config = dict(
    crop_scale_min=0.7,
    task='denoising',
    norm='batchnorm',
    widths=[64],
    residual_init='scaled_by_depth',
    lr=0.0015,
    beta2=0.999,
    eps=1e-10,
    grad_clip=3.0,
    batch_size=128,
)
Rows from block 3, named by matrix and row number. Rows with one number belong to one channel. Each number is 50 + 15 x the weight over its row's rms, rounded and kept within 0 to 99. All counts start at 0. After the name is the row's rms in percent of the matrix's.
# convs0: first 3x3 conv (model.blocks.3.convs.0.weight, 64x64x3x3), inputs 0-15, a 3x3 kernel for each
# convs1: second 3x3 conv (model.blocks.3.convs.1.weight, 64x64x3x3, transposed), outputs 0-15, a 3x3 kernel for each
convs0.5 089:55 40 55 41 41 54 28 41 41 71 28 57 81 45 58 54 48 43 63 39 45 53 52 44 70 40 53 52 38 49 77 64 52 34 23 19 46 56 33 62 67 44 34 43 35 53 28 49 48 23 54 39 44 55 29 33 46 78 55 52 42 24 57 69 78 70 25 06 17 44 35 47 49 32 27 34 46 44 49 35 44 53 44 53 59 61 73 36 59 62 64 46 46 36 46 59 36 45 29 75 19 66 87 67 60 40 19 46 57 57 32 70 69 39 54 43 47 85 70 58 36 33 34 35 58 27 40 40 36 77 63 59 67 67 51 57 53 55 27 43 51 29 42 49
convs0.6 099:71 83 86 48 36 68 36 45 61 38 56 65 52 53 56 40 40 50 66 57 53 75 61 56 78 66 49 32 29 40 26 33 38 44 43 58 43 59 49 30 41 41 33 49 40 59 51 38 40 45 37 36 50 30 71 60 68 77 82 56 59 59 60 41 77 49 53 35 66 28 00 38 53 65 57 42 35 61 44 50 50 79 64 72 62 70 60 60 59 59 41 20 20 48 37 34 60 31 49 55 31 40 65 44 33 53 46 45 53 61 61 46 55 41 51 79 59 41 52 43 35 34 45 54 57 54 26 24 27 54 49 44 57 47 51 54 49 65 37 43 69 36 28 40
convs0.7 101:61 55 50 53 34 40 69 59 44 59 62 45 45 52 41 50 41 22 43 15 52 42 32 62 26 50 47 60 65 56 66 64 55 75 45 41 46 86 66 42 57 69 44 40 31 40 23 41 54 59 59 47 47 52 29 57 52 55 80 41 63 61 53 56 45 52 66 36 52 53 47 55 32 19 12 43 16 16 30 32 00 33 50 46 25 55 41 37 72 54 53 68 58 56 60 37 40 52 57 61 88 63 65 84 45 51 40 41 63 47 43 41 56 39 37 35 17 70 40 48 44 30 52 48 49 49 41 63 71 50 59 59 52 72 43 56 63 40 44 61 67 60 41 51
convs0.8 091:40 58 61 41 64 84 48 62 64 56 40 66 38 41 42 40 54 49 49 52 58 39 75 63 37 41 52 32 47 64 55 09 71 65 39 65 62 70 55 58 72 40 52 57 46 62 41 42 51 27 26 52 50 36 33 52 38 76 56 38 62 53 65 51 40 56 17 06 23 54 41 67 47 38 31 50 39 45 48 16 14 42 56 51 45 64 58 36 54 66 56 57 41 56 61 59 52 52 44 42 39 36 69 89 00 62 69 52 44 52 28 51 63 46 53 40 53 48 47 69 48 24 47 45 46 48 42 41 35 50 71 60 34 61 46 36 32 53 65 49 46 44 53 58
convs0.9 093:82 64 74 57 52 54 47 36 30 35 50 45 22 27 50 41 42 42 67 69 52 80 45 41 69 47 48 46 49 29 40 40 69 43 57 42 48 69 61 36 84 55 59 47 53 56 54 40 51 49 69 61 54 52 54 61 43 60 82 72 57 53 58 61 59 34 63 49 23 62 58 57 43 37 45 11 00 39 33 08 48 45 47 47 27 39 71 26 27 49 35 46 42 43 38 60 39 61 43 44 59 49 31 77 76 38 31 58 42 54 29 37 59 54 93 60 48 39 30 65 40 49 24 34 52 40 41 40 21 32 44 47 57 62 37 43 54 68 51 11 53 41 49 47
convs0.10 094:36 39 18 68 47 38 69 62 39 57 56 57 45 57 49 55 51 33 39 54 59 33 75 54 44 64 43 49 62 42 46 56 36 56 22 38 44 40 46 20 04 33 18 04 35 45 51 50 56 44 73 42 20 55 29 46 56 46 67 41 42 58 59 57 87 73 60 57 31 48 47 36 55 33 45 49 47 57 49 50 32 15 49 39 19 50 44 38 67 54 60 51 42 30 47 40 37 45 55 51 71 54 68 99 65 56 50 45 48 58 41 42 26 52 38 13 23 50 62 57 66 40 64 40 55 47 45 65 62 31 36 43 34 44 48 52 39 32 43 38 37 51 54 53
convs0.11 102:39 49 35 47 56 77 46 54 53 50 60 59 53 46 71 41 37 55 54 36 58 59 05 65 52 48 58 41 35 61 43 64 40 20 46 41 50 49 35 42 47 33 62 49 50 45 51 51 63 45 13 56 55 66 42 48 47 69 80 33 53 61 33 49 13 45 52 34 33 58 49 56 40 29 35 52 44 50 36 48 54 49 48 45 52 35 50 53 47 45 52 50 41 57 37 42 47 51 28 52 47 69 28 46 70 41 42 56 52 48 55 27 53 00 56 45 54 41 63 64 40 42 56 43 52 49 62 52 45 56 48 53 51 53 26 45 48 64 55 32 40 57 49 54
convs0.12 098:69 39 25 50 43 16 72 64 25 65 51 51 76 60 31 82 57 40 54 64 50 59 72 74 57 64 53 72 54 40 63 47 43 47 41 57 56 34 68 48 56 53 50 36 31 55 45 40 39 77 43 36 74 53 37 56 49 44 67 52 43 71 71 56 63 75 28 43 55 38 44 66 68 33 37 36 31 42 49 48 41 49 52 77 43 47 67 34 59 61 62 63 37 55 52 52 49 60 49 61 59 00 77 44 10 61 62 43 50 63 57 45 44 70 50 43 48 61 54 44 59 50 43 54 51 36 70 52 58 54 64 55 64 62 66 52 40 43 35 42 39 47 36 53
convs0.13 098:28 13 39 08 13 26 11 03 25 32 39 53 50 62 60 34 60 69 47 40 50 59 47 54 77 48 36 57 68 50 54 80 68 58 60 55 37 54 50 55 37 33 52 67 44 62 45 47 58 33 45 51 69 51 60 28 64 50 52 64 80 77 42 62 62 58 43 65 48 49 69 65 62 63 77 29 56 81 33 45 48 50 38 49 58 42 51 48 48 37 55 51 47 58 49 43 65 54 31 48 47 58 48 47 57 59 65 32 31 61 61 51 39 43 60 43 66 37 63 66 41 62 67 40 28 50 44 46 49 44 47 50 40 36 43 42 51 35 51 46 46 60 60 36
convs0.14 101:44 45 57 44 49 62 48 59 58 57 64 56 68 62 39 58 39 61 47 51 58 53 48 53 50 64 68 45 62 56 55 65 37 51 60 47 75 59 48 57 57 62 61 56 54 60 66 31 44 42 47 72 43 46 69 67 49 74 98 36 58 58 36 17 16 51 13 41 48 19 40 42 33 37 51 49 08 66 29 39 53 61 60 64 53 60 72 66 52 68 82 84 60 65 67 55 55 71 46 63 53 46 49 59 38 42 30 41 47 52 44 59 48 54 72 52 46 46 56 34 17 47 28 24 47 41 63 64 61 51 60 59 50 55 55 57 49 44 61 54 54 44 49 46
convs0.15 095:34 54 27 53 65 44 54 52 31 38 19 48 46 44 51 44 34 32 38 59 58 28 62 42 33 34 36 74 42 55 46 38 37 68 34 49 56 23 21 59 36 71 45 58 55 50 56 57 47 14 49 70 31 53 51 24 48 39 50 40 52 38 23 49 55 48 42 57 21 53 36 45 62 61 49 42 60 52 50 54 47 48 49 66 43 32 40 59 43 41 64 63 61 39 29 49 33 42 50 49 30 45 36 74 63 54 57 59 54 48 58 59 19 41 44 66 60 45 60 73 70 37 44 56 47 49 72 47 54 35 35 75 32 44 61 46 52 41 24 60 10 59 53 31
convs0.16 097:46 44 45 56 45 51 54 60 46 26 55 59 27 45 57 23 44 64 45 37 61 52 52 59 50 52 57 38 56 70 45 67 44 50 60 64 43 45 58 14 43 54 16 51 55 49 59 44 56 66 24 47 49 52 53 63 38 81 56 32 63 53 20 42 49 45 59 67 54 43 48 41 00 35 35 00 20 09 00 35 18 51 41 46 63 44 54 62 49 54 29 52 58 52 45 63 55 51 59 26 65 41 43 55 64 40 40 46 36 57 52 54 44 62 35 50 57 05 60 50 30 47 52 30 49 54 36 51 57 28 46 65 37 53 50 61 40 27 54 43 43 59 42 34
convs0.17 089:60 60 48 26 69 44 34 55 29 52 68 57 48 80 51 62 52 44 51 44 29 16 59 56 40 48 52 26 78 21 75 99 43 51 74 30 53 36 38 41 65 42 45 52 32 57 62 58 59 57 65 56 54 55 70 77 57 88 61 36 62 66 77 40 65 50 53 69 39 53 65 63 53 66 30 64 79 57 47 63 52 38 57 63 37 23 19 62 73 37 53 68 30 51 44 24 35 58 36 44 45 65 78 84 51 58 45 47 36 26 48 31 51 54 55 29 29 27 50 58 18 29 65 34 59 51 70 46 41 31 57 35 55 58 35 61 65 51 68 55 51 47 46 40
convs0.18 106:45 00 35 39 13 22 39 33 36 39 54 38 62 58 50 48 37 40 62 43 49 79 55 51 77 65 50 44 47 55 38 72 46 71 42 54 42 60 38 50 30 50 67 62 54 34 61 56 43 34 54 56 26 30 38 43 58 58 76 49 54 47 70 62 49 52 61 33 66 49 32 48 36 27 40 43 60 42 53 69 45 15 30 48 29 34 25 51 48 58 48 42 41 51 62 35 55 64 56 12 50 36 50 36 52 46 20 45 64 50 47 63 24 53 63 75 90 36 57 60 52 34 60 51 51 41 35 37 56 57 44 45 66 66 40 40 20 31 46 66 45 25 41 30
convs0.19 108:52 64 79 39 45 69 40 41 50 31 50 60 29 50 44 51 44 57 48 40 50 48 51 67 51 48 67 42 32 33 34 53 38 66 45 41 46 53 53 40 44 45 35 67 69 55 59 41 36 33 51 53 49 43 84 71 55 66 78 51 34 24 51 51 35 66 73 31 38 53 46 47 71 70 73 42 53 34 53 18 31 46 53 41 26 46 59 32 46 55 43 22 28 53 31 45 36 48 47 55 43 31 48 51 41 63 61 42 45 49 45 40 44 31 44 43 49 30 51 74 54 47 63 48 56 59 14 38 29 45 39 50 51 72 52 53 50 53 49 62 51 47 45 26
convs0.20 098:55 56 59 41 55 56 56 40 45 65 43 50 43 37 21 46 18 36 59 45 71 39 49 51 71 35 44 68 62 46 53 61 45 12 00 20 54 63 70 41 40 74 37 39 45 53 50 45 68 59 45 62 65 58 68 50 21 42 59 28 31 31 40 42 47 37 50 44 43 52 55 39 50 56 56 55 75 80 41 61 74 34 20 39 57 41 40 54 36 49 58 49 47 37 33 47 38 44 61 66 72 61 74 70 49 16 29 61 55 58 53 36 45 58 43 12 56 63 86 43 40 12 65 56 34 51 57 63 72 41 55 68 42 44 46 54 66 36 48 62 47 29 39 37
convs0.21 094:58 56 62 57 47 43 61 48 47 54 47 69 45 59 49 43 56 58 52 45 52 34 66 34 59 67 43 51 38 63 45 33 66 42 69 46 60 57 57 53 56 67 28 32 50 48 55 56 53 36 55 40 39 29 32 44 52 26 67 59 29 60 56 43 48 44 69 56 55 66 41 52 59 35 43 59 00 14 48 11 54 50 74 50 61 76 60 63 67 38 53 55 57 57 53 59 58 57 71 31 47 52 34 48 55 19 52 60 58 39 55 31 55 46 50 44 48 48 31 54 41 59 44 46 37 46 45 44 47 39 53 39 46 51 53 56 51 47 47 50 35 65 59 23
convs0.22 110:44 40 56 16 38 42 35 32 62 48 15 49 32 00 49 81 40 60 26 35 48 34 42 37 22 32 37 53 37 38 63 12 68 55 46 57 41 42 54 47 45 11 67 47 22 56 57 47 63 36 48 46 64 55 51 24 28 38 36 34 46 54 26 45 49 57 50 43 64 54 41 60 43 65 50 43 67 42 49 26 33 43 59 58 51 42 74 44 43 53 58 42 25 51 75 62 63 59 54 32 23 51 37 00 56 72 37 52 26 51 85 53 41 55 65 74 49 47 18 37 59 52 41 45 51 72 37 46 46 39 54 32 43 64 68 50 70 41 33 45 31 39 42 52
convs0.23 089:45 45 62 50 40 51 57 71 61 59 41 42 43 29 51 37 48 49 20 46 46 44 46 59 37 38 50 55 05 30 46 72 55 44 79 57 41 51 40 46 62 45 32 27 48 49 46 40 56 48 44 53 49 37 76 32 74 48 81 71 38 50 51 57 60 32 46 28 37 35 27 13 69 86 52 65 47 16 23 35 05 45 47 49 52 70 50 50 51 47 49 41 54 61 44 53 48 48 60 57 02 48 41 57 49 40 46 51 59 43 56 51 43 30 48 54 36 26 53 47 45 51 47 52 72 56 47 41 46 53 45 60 53 51 67 52 38 56 59 48 49 44 37 48
convs0.24 102:54 28 03 67 46 19 90 67 47 37 33 32 52 49 46 54 60 53 55 34 14 56 34 36 69 63 48 36 36 24 54 34 44 51 66 61 39 39 53 40 45 45 41 42 30 68 66 73 49 49 66 53 39 55 65 78 74 40 33 91 42 49 55 45 46 61 51 62 59 44 34 48 54 47 49 58 47 40 61 69 70 61 47 46 54 54 59 69 56 53 49 34 21 40 28 28 41 50 42 44 74 49 49 43 58 61 53 74 52 67 67 46 47 44 58 42 61 32 49 48 39 48 43 64 48 46 64 59 63 47 54 55 67 53 58 43 44 38 58 39 36 38 55 50
convs0.25 106:52 41 36 54 47 57 66 74 51 32 38 39 47 46 40 49 60 47 51 56 43 73 64 50 62 70 71 30 52 34 35 67 39 55 64 61 28 32 50 44 56 52 55 58 53 59 55 62 39 49 60 44 54 52 79 93 99 73 71 62 47 40 42 37 41 45 31 48 58 25 49 52 37 04 02 63 45 31 65 66 29 70 51 46 44 48 51 51 41 59 30 22 00 35 30 29 38 59 59 34 48 28 61 63 34 69 62 53 42 38 27 48 52 42 51 54 32 27 44 44 55 53 47 56 54 41 34 30 36 51 45 48 67 56 59 60 57 69 53 49 61 51 46 43
convs0.26 101:39 38 36 68 45 46 87 55 52 53 45 47 43 35 54 54 69 51 33 49 49 27 43 40 28 72 38 50 53 58 63 40 85 41 35 58 43 68 71 44 61 65 29 51 58 72 38 43 47 35 91 38 00 40 52 63 37 53 06 69 47 24 53 50 59 64 66 52 55 58 42 43 39 61 67 46 49 72 45 39 62 38 51 46 34 62 59 37 50 60 56 56 63 58 45 79 44 60 74 45 58 57 62 39 52 38 86 28 42 52 57 26 69 49 42 38 52 53 46 26 52 57 48 65 48 43 47 40 70 63 39 62 43 64 65 46 50 46 51 36 47 59 35 39
convs0.27 087:45 49 68 42 59 76 59 66 51 40 46 38 21 81 46 54 51 40 28 45 32 42 43 44 10 35 31 66 55 48 53 82 90 54 32 17 53 54 62 27 53 43 49 31 33 50 40 55 76 51 46 37 31 52 63 51 78 71 93 75 42 59 51 52 51 52 68 59 43 39 43 36 62 40 35 52 25 56 57 41 39 43 41 40 57 42 34 43 22 27 30 51 47 63 65 72 46 56 38 56 72 82 34 82 57 65 65 72 59 36 53 72 75 52 66 43 47 32 43 63 54 50 40 28 42 41 53 51 50 18 48 39 51 59 37 61 66 68 72 59 34 51 48 56
convs0.28 102:43 38 31 51 70 30 58 56 52 28 27 32 60 25 20 45 50 48 55 53 00 49 51 26 58 48 37 35 42 52 68 62 64 56 63 60 47 33 28 44 22 35 65 68 54 40 35 51 44 73 73 44 55 44 49 65 67 34 19 46 28 46 53 45 57 60 59 66 75 77 61 74 38 37 65 38 70 50 65 40 51 73 47 65 61 48 50 74 55 71 52 37 52 49 34 42 39 45 52 53 39 63 56 06 65 39 40 52 47 57 68 64 19 55 69 69 59 51 45 12 26 31 48 52 54 29 57 55 43 60 50 46 55 43 30 51 63 45 64 57 48 51 40 44
convs1.5 100:35 38 48 39 38 37 39 36 41 74 48 56 67 61 67 58 22 58 49 73 54 59 36 45 70 56 50 71 71 65 51 47 20 61 58 48 48 40 34 43 41 28 46 42 33 54 52 64 52 18 48 40 69 37 57 68 59 43 44 18 54 64 57 69 68 50 71 74 62 46 33 38 57 49 56 83 51 48 77 44 49 52 46 40 44 72 81 57 57 65 64 86 57 42 72 71 35 62 25 36 59 52 31 26 17 42 59 43 39 24 43 48 58 54 47 46 41 57 39 38 59 56 83 54 48 41 30 41 46 42 53 49 47 34 33 41 50 60 58 47 17 57 67 67
convs1.6 092:56 57 58 46 53 51 51 51 47 57 47 69 51 68 50 51 50 59 66 61 70 65 18 47 65 73 55 62 71 53 67 55 49 59 60 65 69 67 60 56 62 43 73 61 60 53 49 40 58 39 40 60 47 64 28 44 22 39 22 18 32 46 29 30 52 45 06 38 25 21 23 43 36 43 56 43 47 63 50 48 55 46 49 48 43 24 34 29 23 11 65 72 38 74 31 50 58 54 32 60 58 56 53 64 52 59 60 47 56 68 80 44 95 68 40 38 57 37 39 34 38 33 32 55 42 46 54 55 58 46 40 28 41 26 39 30 40 54 31 29 46 21 31 40
convs1.7 098:39 27 35 40 00 53 32 29 50 53 52 40 40 64 35 33 72 42 58 61 53 51 22 48 53 33 47 55 61 24 66 45 35 59 55 48 55 47 48 17 34 53 33 12 57 44 47 37 28 38 43 48 49 50 45 49 63 46 31 69 50 42 69 68 65 46 72 83 37 45 60 28 48 33 58 27 61 68 00 42 54 29 47 08 36 59 15 44 40 28 60 50 63 52 43 74 62 27 77 60 49 37 49 25 26 40 18 32 55 47 56 40 74 53 46 75 44 64 64 42 77 77 42 51 49 26 48 34 40 41 47 43 46 42 48 68 54 59 58 42 48 57 42 37
convs1.8 101:28 36 30 41 28 53 42 38 45 67 47 50 46 68 71 41 45 49 45 26 43 47 48 46 52 40 51 68 69 30 09 60 44 48 55 52 39 37 48 56 28 44 43 43 33 38 38 60 99 17 49 66 49 53 49 53 58 59 45 41 63 57 77 37 75 42 16 51 47 40 60 42 64 54 45 64 61 43 54 55 46 51 37 41 92 83 53 57 59 45 56 57 59 61 56 63 64 50 54 54 48 39 55 42 25 56 62 53 47 52 55 39 41 56 63 60 39 42 52 23 33 49 28 48 54 33 35 49 54 40 44 56 39 35 41 56 48 09 94 91 34 38 77 46
convs1.9 087:38 47 37 45 30 49 48 43 47 57 37 55 69 75 51 47 63 53 46 38 38 47 67 64 54 47 52 56 53 45 23 51 46 60 48 54 50 61 55 42 32 47 47 49 46 56 62 55 46 70 56 68 47 51 44 40 41 32 22 52 65 32 42 64 54 68 79 47 55 63 48 46 68 64 54 52 28 41 38 76 77 53 28 31 33 91 73 61 61 58 47 45 50 59 99 81 71 44 59 34 67 42 33 53 67 47 39 31 46 47 42 52 34 32 40 43 32 35 27 44 56 61 48 28 59 54 58 58 48 41 47 39 38 37 41 23 38 37 40 00 25 46 43 40
convs1.10 101:59 59 49 64 66 55 66 60 53 46 59 50 53 68 59 58 64 62 59 60 62 63 46 56 33 42 37 45 67 41 60 57 46 46 39 56 43 46 50 38 49 45 61 46 58 44 19 42 38 02 40 38 51 39 59 60 58 65 58 62 32 47 75 76 63 53 61 50 57 37 06 41 55 51 70 42 68 68 55 62 54 37 33 22 50 69 59 56 56 66 59 39 45 51 27 49 62 64 55 71 52 70 56 36 65 56 54 80 23 31 47 41 71 52 54 44 48 55 49 60 65 49 51 62 43 50 61 61 57 55 70 45 81 80 65 47 50 52 42 60 48 69 65 63
convs1.11 127:59 67 62 78 62 83 64 71 55 54 57 54 44 75 50 53 58 58 49 51 57 78 47 66 42 56 60 48 45 51 55 32 48 37 54 55 47 51 47 49 44 42 52 54 38 56 66 48 28 84 67 48 63 52 49 48 65 53 57 81 59 53 65 45 51 64 52 38 53 47 34 49 50 59 40 54 53 39 53 49 45 51 73 57 57 75 77 54 56 59 43 50 61 53 65 77 50 54 68 41 48 50 41 51 63 44 46 54 52 45 43 41 71 49 52 54 49 55 46 45 54 59 39 35 42 42 39 35 43 34 46 40 47 44 51 40 47 48 35 37 30 42 51 34
convs1.12 105:53 51 29 56 52 36 54 42 42 57 55 57 63 52 60 50 59 57 47 49 51 33 38 40 52 36 53 17 53 57 27 67 39 37 65 49 31 26 20 45 31 51 32 47 46 49 34 40 47 16 38 37 49 30 42 48 55 30 29 44 41 46 53 68 63 54 68 67 66 55 52 57 76 50 61 81 50 67 72 48 35 61 70 63 52 66 45 38 55 46 31 30 40 06 12 36 44 23 34 57 48 30 67 51 09 72 56 37 53 36 44 50 52 58 48 29 45 71 33 50 64 45 51 82 47 43 30 28 53 47 31 62 52 45 56 67 52 47 92 70 49 67 66 55
convs1.13 091:40 28 43 37 60 29 46 41 50 39 57 58 44 63 51 46 59 72 69 64 45 56 68 61 72 73 63 34 47 72 30 42 58 58 49 49 46 42 57 71 49 52 50 38 64 62 37 59 69 70 52 65 58 51 49 23 32 44 46 48 49 67 30 10 18 52 44 29 61 40 36 69 61 63 72 23 52 72 29 52 60 60 56 54 54 62 41 55 61 49 68 34 32 63 27 46 53 29 36 46 40 68 51 37 58 43 49 51 25 42 35 51 27 45 08 15 54 63 65 47 42 53 61 50 34 52 35 30 60 50 19 49 51 66 66 33 45 32 29 45 38 35 43 46
convs1.14 086:55 24 33 46 38 35 62 59 56 41 52 58 43 36 41 48 43 63 55 59 45 56 48 51 65 58 40 56 66 74 55 52 51 60 48 62 48 31 31 60 36 44 63 38 37 73 63 41 61 52 65 68 37 48 78 40 46 62 02 40 52 33 47 49 72 66 29 38 61 45 76 75 81 62 51 83 76 43 91 68 61 41 22 24 53 54 47 61 63 46 70 45 47 63 46 53 49 40 30 58 86 84 49 72 55 64 62 65 34 31 38 48 66 43 43 47 59 36 28 49 54 40 31 44 37 17 49 59 72 53 65 64 50 53 42 55 59 61 59 47 56 45 53 54
convs1.15 098:58 41 49 53 64 42 41 48 44 46 58 54 39 72 48 36 29 45 37 42 60 62 66 43 47 57 46 49 63 17 57 76 41 24 43 42 36 29 51 00 39 28 50 65 20 77 65 47 39 00 74 43 70 46 58 38 50 58 68 55 33 61 58 71 52 45 51 56 55 39 51 60 52 51 56 49 52 57 65 56 60 45 71 76 67 61 99 66 75 68 46 53 71 64 60 75 40 49 34 45 33 49 36 26 51 47 55 48 50 66 51 60 37 47 55 36 58 33 48 38 37 56 25 44 34 41 46 56 60 19 32 48 47 41 40 64 42 44 37 55 35 68 77 63
convs1.16 122:59 39 35 52 36 15 43 34 38 50 52 46 49 59 54 48 67 54 60 59 74 49 60 61 53 49 55 66 36 47 64 36 49 48 54 70 52 51 56 61 64 55 70 70 61 38 74 54 54 71 57 56 45 45 65 54 68 71 76 56 50 43 46 32 40 41 30 49 29 29 48 38 11 25 15 00 23 10 00 18 31 44 53 52 55 66 75 49 51 43 67 49 56 87 51 87 81 44 67 58 55 53 56 56 53 54 33 47 47 41 23 50 61 35 36 49 45 52 51 40 47 60 52 44 51 65 74 63 59 63 59 59 53 55 55 42 40 48 39 31 36 53 49 28
convs1.17 089:50 64 50 51 59 55 55 58 39 57 57 52 32 63 58 29 41 46 46 69 55 51 52 26 37 64 51 68 33 51 62 66 32 58 32 72 45 53 55 47 38 53 68 62 71 50 63 29 45 43 51 56 58 52 27 29 38 50 49 38 56 39 46 25 23 40 70 41 56 46 16 39 71 29 40 79 45 60 73 33 47 61 59 18 58 69 47 41 65 55 26 51 47 17 00 37 27 15 35 51 51 45 52 21 53 49 40 48 71 61 49 43 49 89 65 65 38 67 35 47 64 47 56 64 46 65 60 58 50 52 62 59 40 43 30 64 49 57 69 56 52 47 48 48
convs1.18 095:52 56 45 58 65 46 67 57 48 59 45 44 44 37 50 45 50 36 45 44 36 47 53 40 51 57 38 31 61 34 58 37 62 52 62 62 40 31 43 26 48 38 53 18 57 81 84 76 66 99 41 66 76 90 46 47 41 48 49 54 37 55 52 42 49 35 51 58 56 69 83 49 54 54 42 52 66 47 61 57 44 57 73 66 57 63 87 67 72 65 47 41 20 56 33 38 59 43 39 38 59 56 56 51 40 40 39 80 28 07 31 41 62 31 52 73 13 36 45 51 19 43 48 21 40 36 43 27 28 51 43 41 36 39 33 59 61 50 53 45 51 52 48 46
convs1.19 086:54 56 56 29 42 40 23 41 43 57 58 42 51 55 67 27 35 59 66 82 81 64 60 59 57 60 43 70 68 33 50 39 32 48 44 36 30 49 79 45 54 49 49 53 53 52 47 57 54 55 53 57 49 56 33 56 46 30 32 28 52 41 10 39 46 43 46 61 48 31 56 64 42 82 63 46 48 47 38 22 41 47 75 80 43 51 69 37 33 29 64 64 64 60 61 63 65 49 52 61 56 42 61 52 54 65 55 43 56 65 43 34 49 48 24 41 47 38 43 31 43 37 16 20 25 29 40 46 54 37 50 56 45 49 59 49 31 37 42 51 32 52 61 36
convs1.20 098:46 59 34 25 31 27 32 25 28 65 48 56 41 71 52 48 70 53 48 70 65 50 42 54 55 30 46 46 69 64 74 46 60 51 42 44 37 35 44 15 38 46 29 51 58 48 56 38 50 52 47 56 65 57 42 64 66 65 52 53 54 38 34 37 57 46 35 64 67 37 44 57 21 59 75 21 50 74 50 40 54 63 86 49 70 81 56 47 66 45 47 65 33 57 09 44 61 42 44 42 56 60 45 27 36 29 34 43 56 30 13 46 55 56 41 63 46 49 56 57 58 63 66 37 26 53 67 52 65 59 57 59 44 54 47 63 43 46 64 27 47 45 61 59
convs1.21 109:55 45 61 45 47 41 44 47 40 51 59 47 81 59 49 54 41 48 52 37 56 42 47 53 47 56 48 39 45 57 32 66 43 48 61 38 56 59 62 49 59 50 46 58 29 69 60 57 74 63 62 47 63 54 58 37 68 43 48 66 50 51 60 53 53 51 59 44 42 71 53 55 53 99 35 74 99 00 99 99 17 81 44 36 53 31 34 42 19 33 30 62 70 41 91 60 45 63 39 29 56 56 32 67 56 30 53 46 60 58 34 75 36 50 41 35 26 60 49 34 61 56 56 44 69 65 47 50 47 48 29 45 42 41 60 51 38 31 41 40 35 48 38 35
convs1.22 071:43 45 54 54 42 53 42 42 42 51 65 37 23 71 55 59 62 46 54 60 69 58 68 39 58 60 57 68 57 47 52 99 43 79 70 51 53 53 48 49 20 53 55 47 63 45 60 57 50 70 43 58 53 62 70 41 42 44 53 36 57 62 40 50 38 37 61 58 37 40 34 41 29 50 56 23 51 71 43 31 53 45 59 53 51 63 53 48 36 39 46 26 49 55 24 25 69 37 32 48 62 37 42 67 46 43 58 56 43 54 21 52 54 56 16 54 64 30 44 39 38 40 37 48 50 50 59 34 42 59 27 47 46 43 41 46 53 63 48 49 55 53 36 51
convs1.23 102:46 47 51 58 65 65 49 68 62 73 68 56 64 57 51 56 35 67 53 58 55 70 39 66 58 72 56 46 33 73 45 42 59 55 60 61 47 57 61 36 34 39 48 37 38 61 59 55 64 61 63 60 50 46 53 39 41 28 40 36 36 52 40 56 45 72 53 63 57 60 51 56 46 84 76 57 62 42 65 48 50 55 73 54 75 69 69 70 46 56 69 74 70 76 68 69 57 67 34 36 45 64 53 55 59 35 61 40 52 32 40 56 97 46 34 24 63 46 30 50 45 55 56 52 53 81 66 70 75 55 69 59 56 58 71 46 49 54 79 73 39 60 67 68
convs1.24 101:56 53 27 54 48 32 58 57 43 55 71 75 63 50 59 58 59 73 73 64 64 50 62 49 34 51 41 71 70 76 69 62 69 84 72 73 48 48 44 49 43 46 50 45 48 59 60 51 48 55 65 50 59 58 39 38 42 12 53 34 34 27 30 39 42 36 50 33 30 50 46 40 33 39 44 43 48 43 50 47 43 51 65 61 41 38 56 33 36 36 51 35 43 50 56 00 58 41 25 54 59 59 71 54 60 69 52 53 40 59 39 64 31 47 47 34 51 54 59 50 69 58 59 56 45 54 60 61 51 54 47 39 64 64 64 38 39 42 42 43 39 45 35 38
convs1.25 101:56 42 49 49 60 60 56 48 60 65 47 65 50 54 63 64 63 71 85 70 62 62 44 35 59 49 46 59 47 56 53 35 56 56 51 67 75 74 75 63 59 65 81 74 65 53 72 58 59 61 61 39 50 43 35 53 60 29 30 59 30 42 53 24 32 53 46 52 53 68 62 54 25 26 53 19 37 50 30 39 46 43 67 69 44 42 59 06 11 09 70 61 59 75 45 60 65 69 79 53 44 36 61 38 42 54 49 52 61 47 65 59 41 59 69 50 50 78 69 62 71 68 48 95 71 64 61 54 55 53 55 61 63 70 68 49 46 51 49 49 43 46 55 42
convs1.26 093:31 40 45 48 60 59 34 56 48 33 57 27 47 50 56 40 55 50 40 27 58 53 50 61 57 39 53 43 63 52 24 54 43 49 46 58 49 53 68 23 25 55 22 11 31 67 00 52 14 54 60 38 51 27 38 68 59 32 80 50 57 62 57 76 53 24 81 67 30 59 53 38 41 40 39 40 58 42 34 54 67 67 27 49 79 86 84 84 67 71 21 39 62 24 45 50 33 36 42 59 27 63 45 42 49 34 36 55 40 44 46 61 40 60 36 38 51 21 38 00 46 48 29 56 53 30 28 33 32 57 43 51 37 45 50 63 61 65 55 80 70 62 62 82
convs1.27 094:39 50 25 53 54 48 34 50 42 52 55 56 58 57 51 49 46 53 44 66 55 47 25 43 66 54 54 71 59 48 50 37 56 53 67 50 58 62 58 45 51 48 42 45 47 50 55 54 64 59 67 53 47 59 53 48 51 30 07 63 36 46 48 81 65 73 72 58 57 59 60 76 66 87 46 64 72 26 58 68 35 70 76 57 65 99 70 88 75 74 41 48 41 26 49 69 32 54 52 47 35 40 47 11 83 35 33 59 42 28 48 45 59 44 40 39 51 63 50 70 60 61 55 42 59 76 47 38 51 26 45 44 35 46 58 59 57 58 52 54 49 58 57 44
convs1.28 084:53 44 41 60 58 38 58 40 53 63 33 54 53 41 58 68 54 55 79 56 66 83 93 45 66 54 59 59 70 58 55 55 52 53 51 45 32 26 34 50 44 59 67 51 63 57 53 65 54 48 63 68 74 67 24 55 37 58 60 41 23 17 31 25 28 14 39 23 58 51 50 63 67 58 48 64 43 61 65 57 73 48 67 78 50 58 51 22 51 25 52 59 44 57 40 38 40 50 57 74 56 53 66 52 41 76 62 51 43 58 43 54 39 52 45 57 38 35 21 21 48 47 48 80 56 31 54 44 45 38 32 47 41 40 40 49 66 50 52 41 52 29 21 35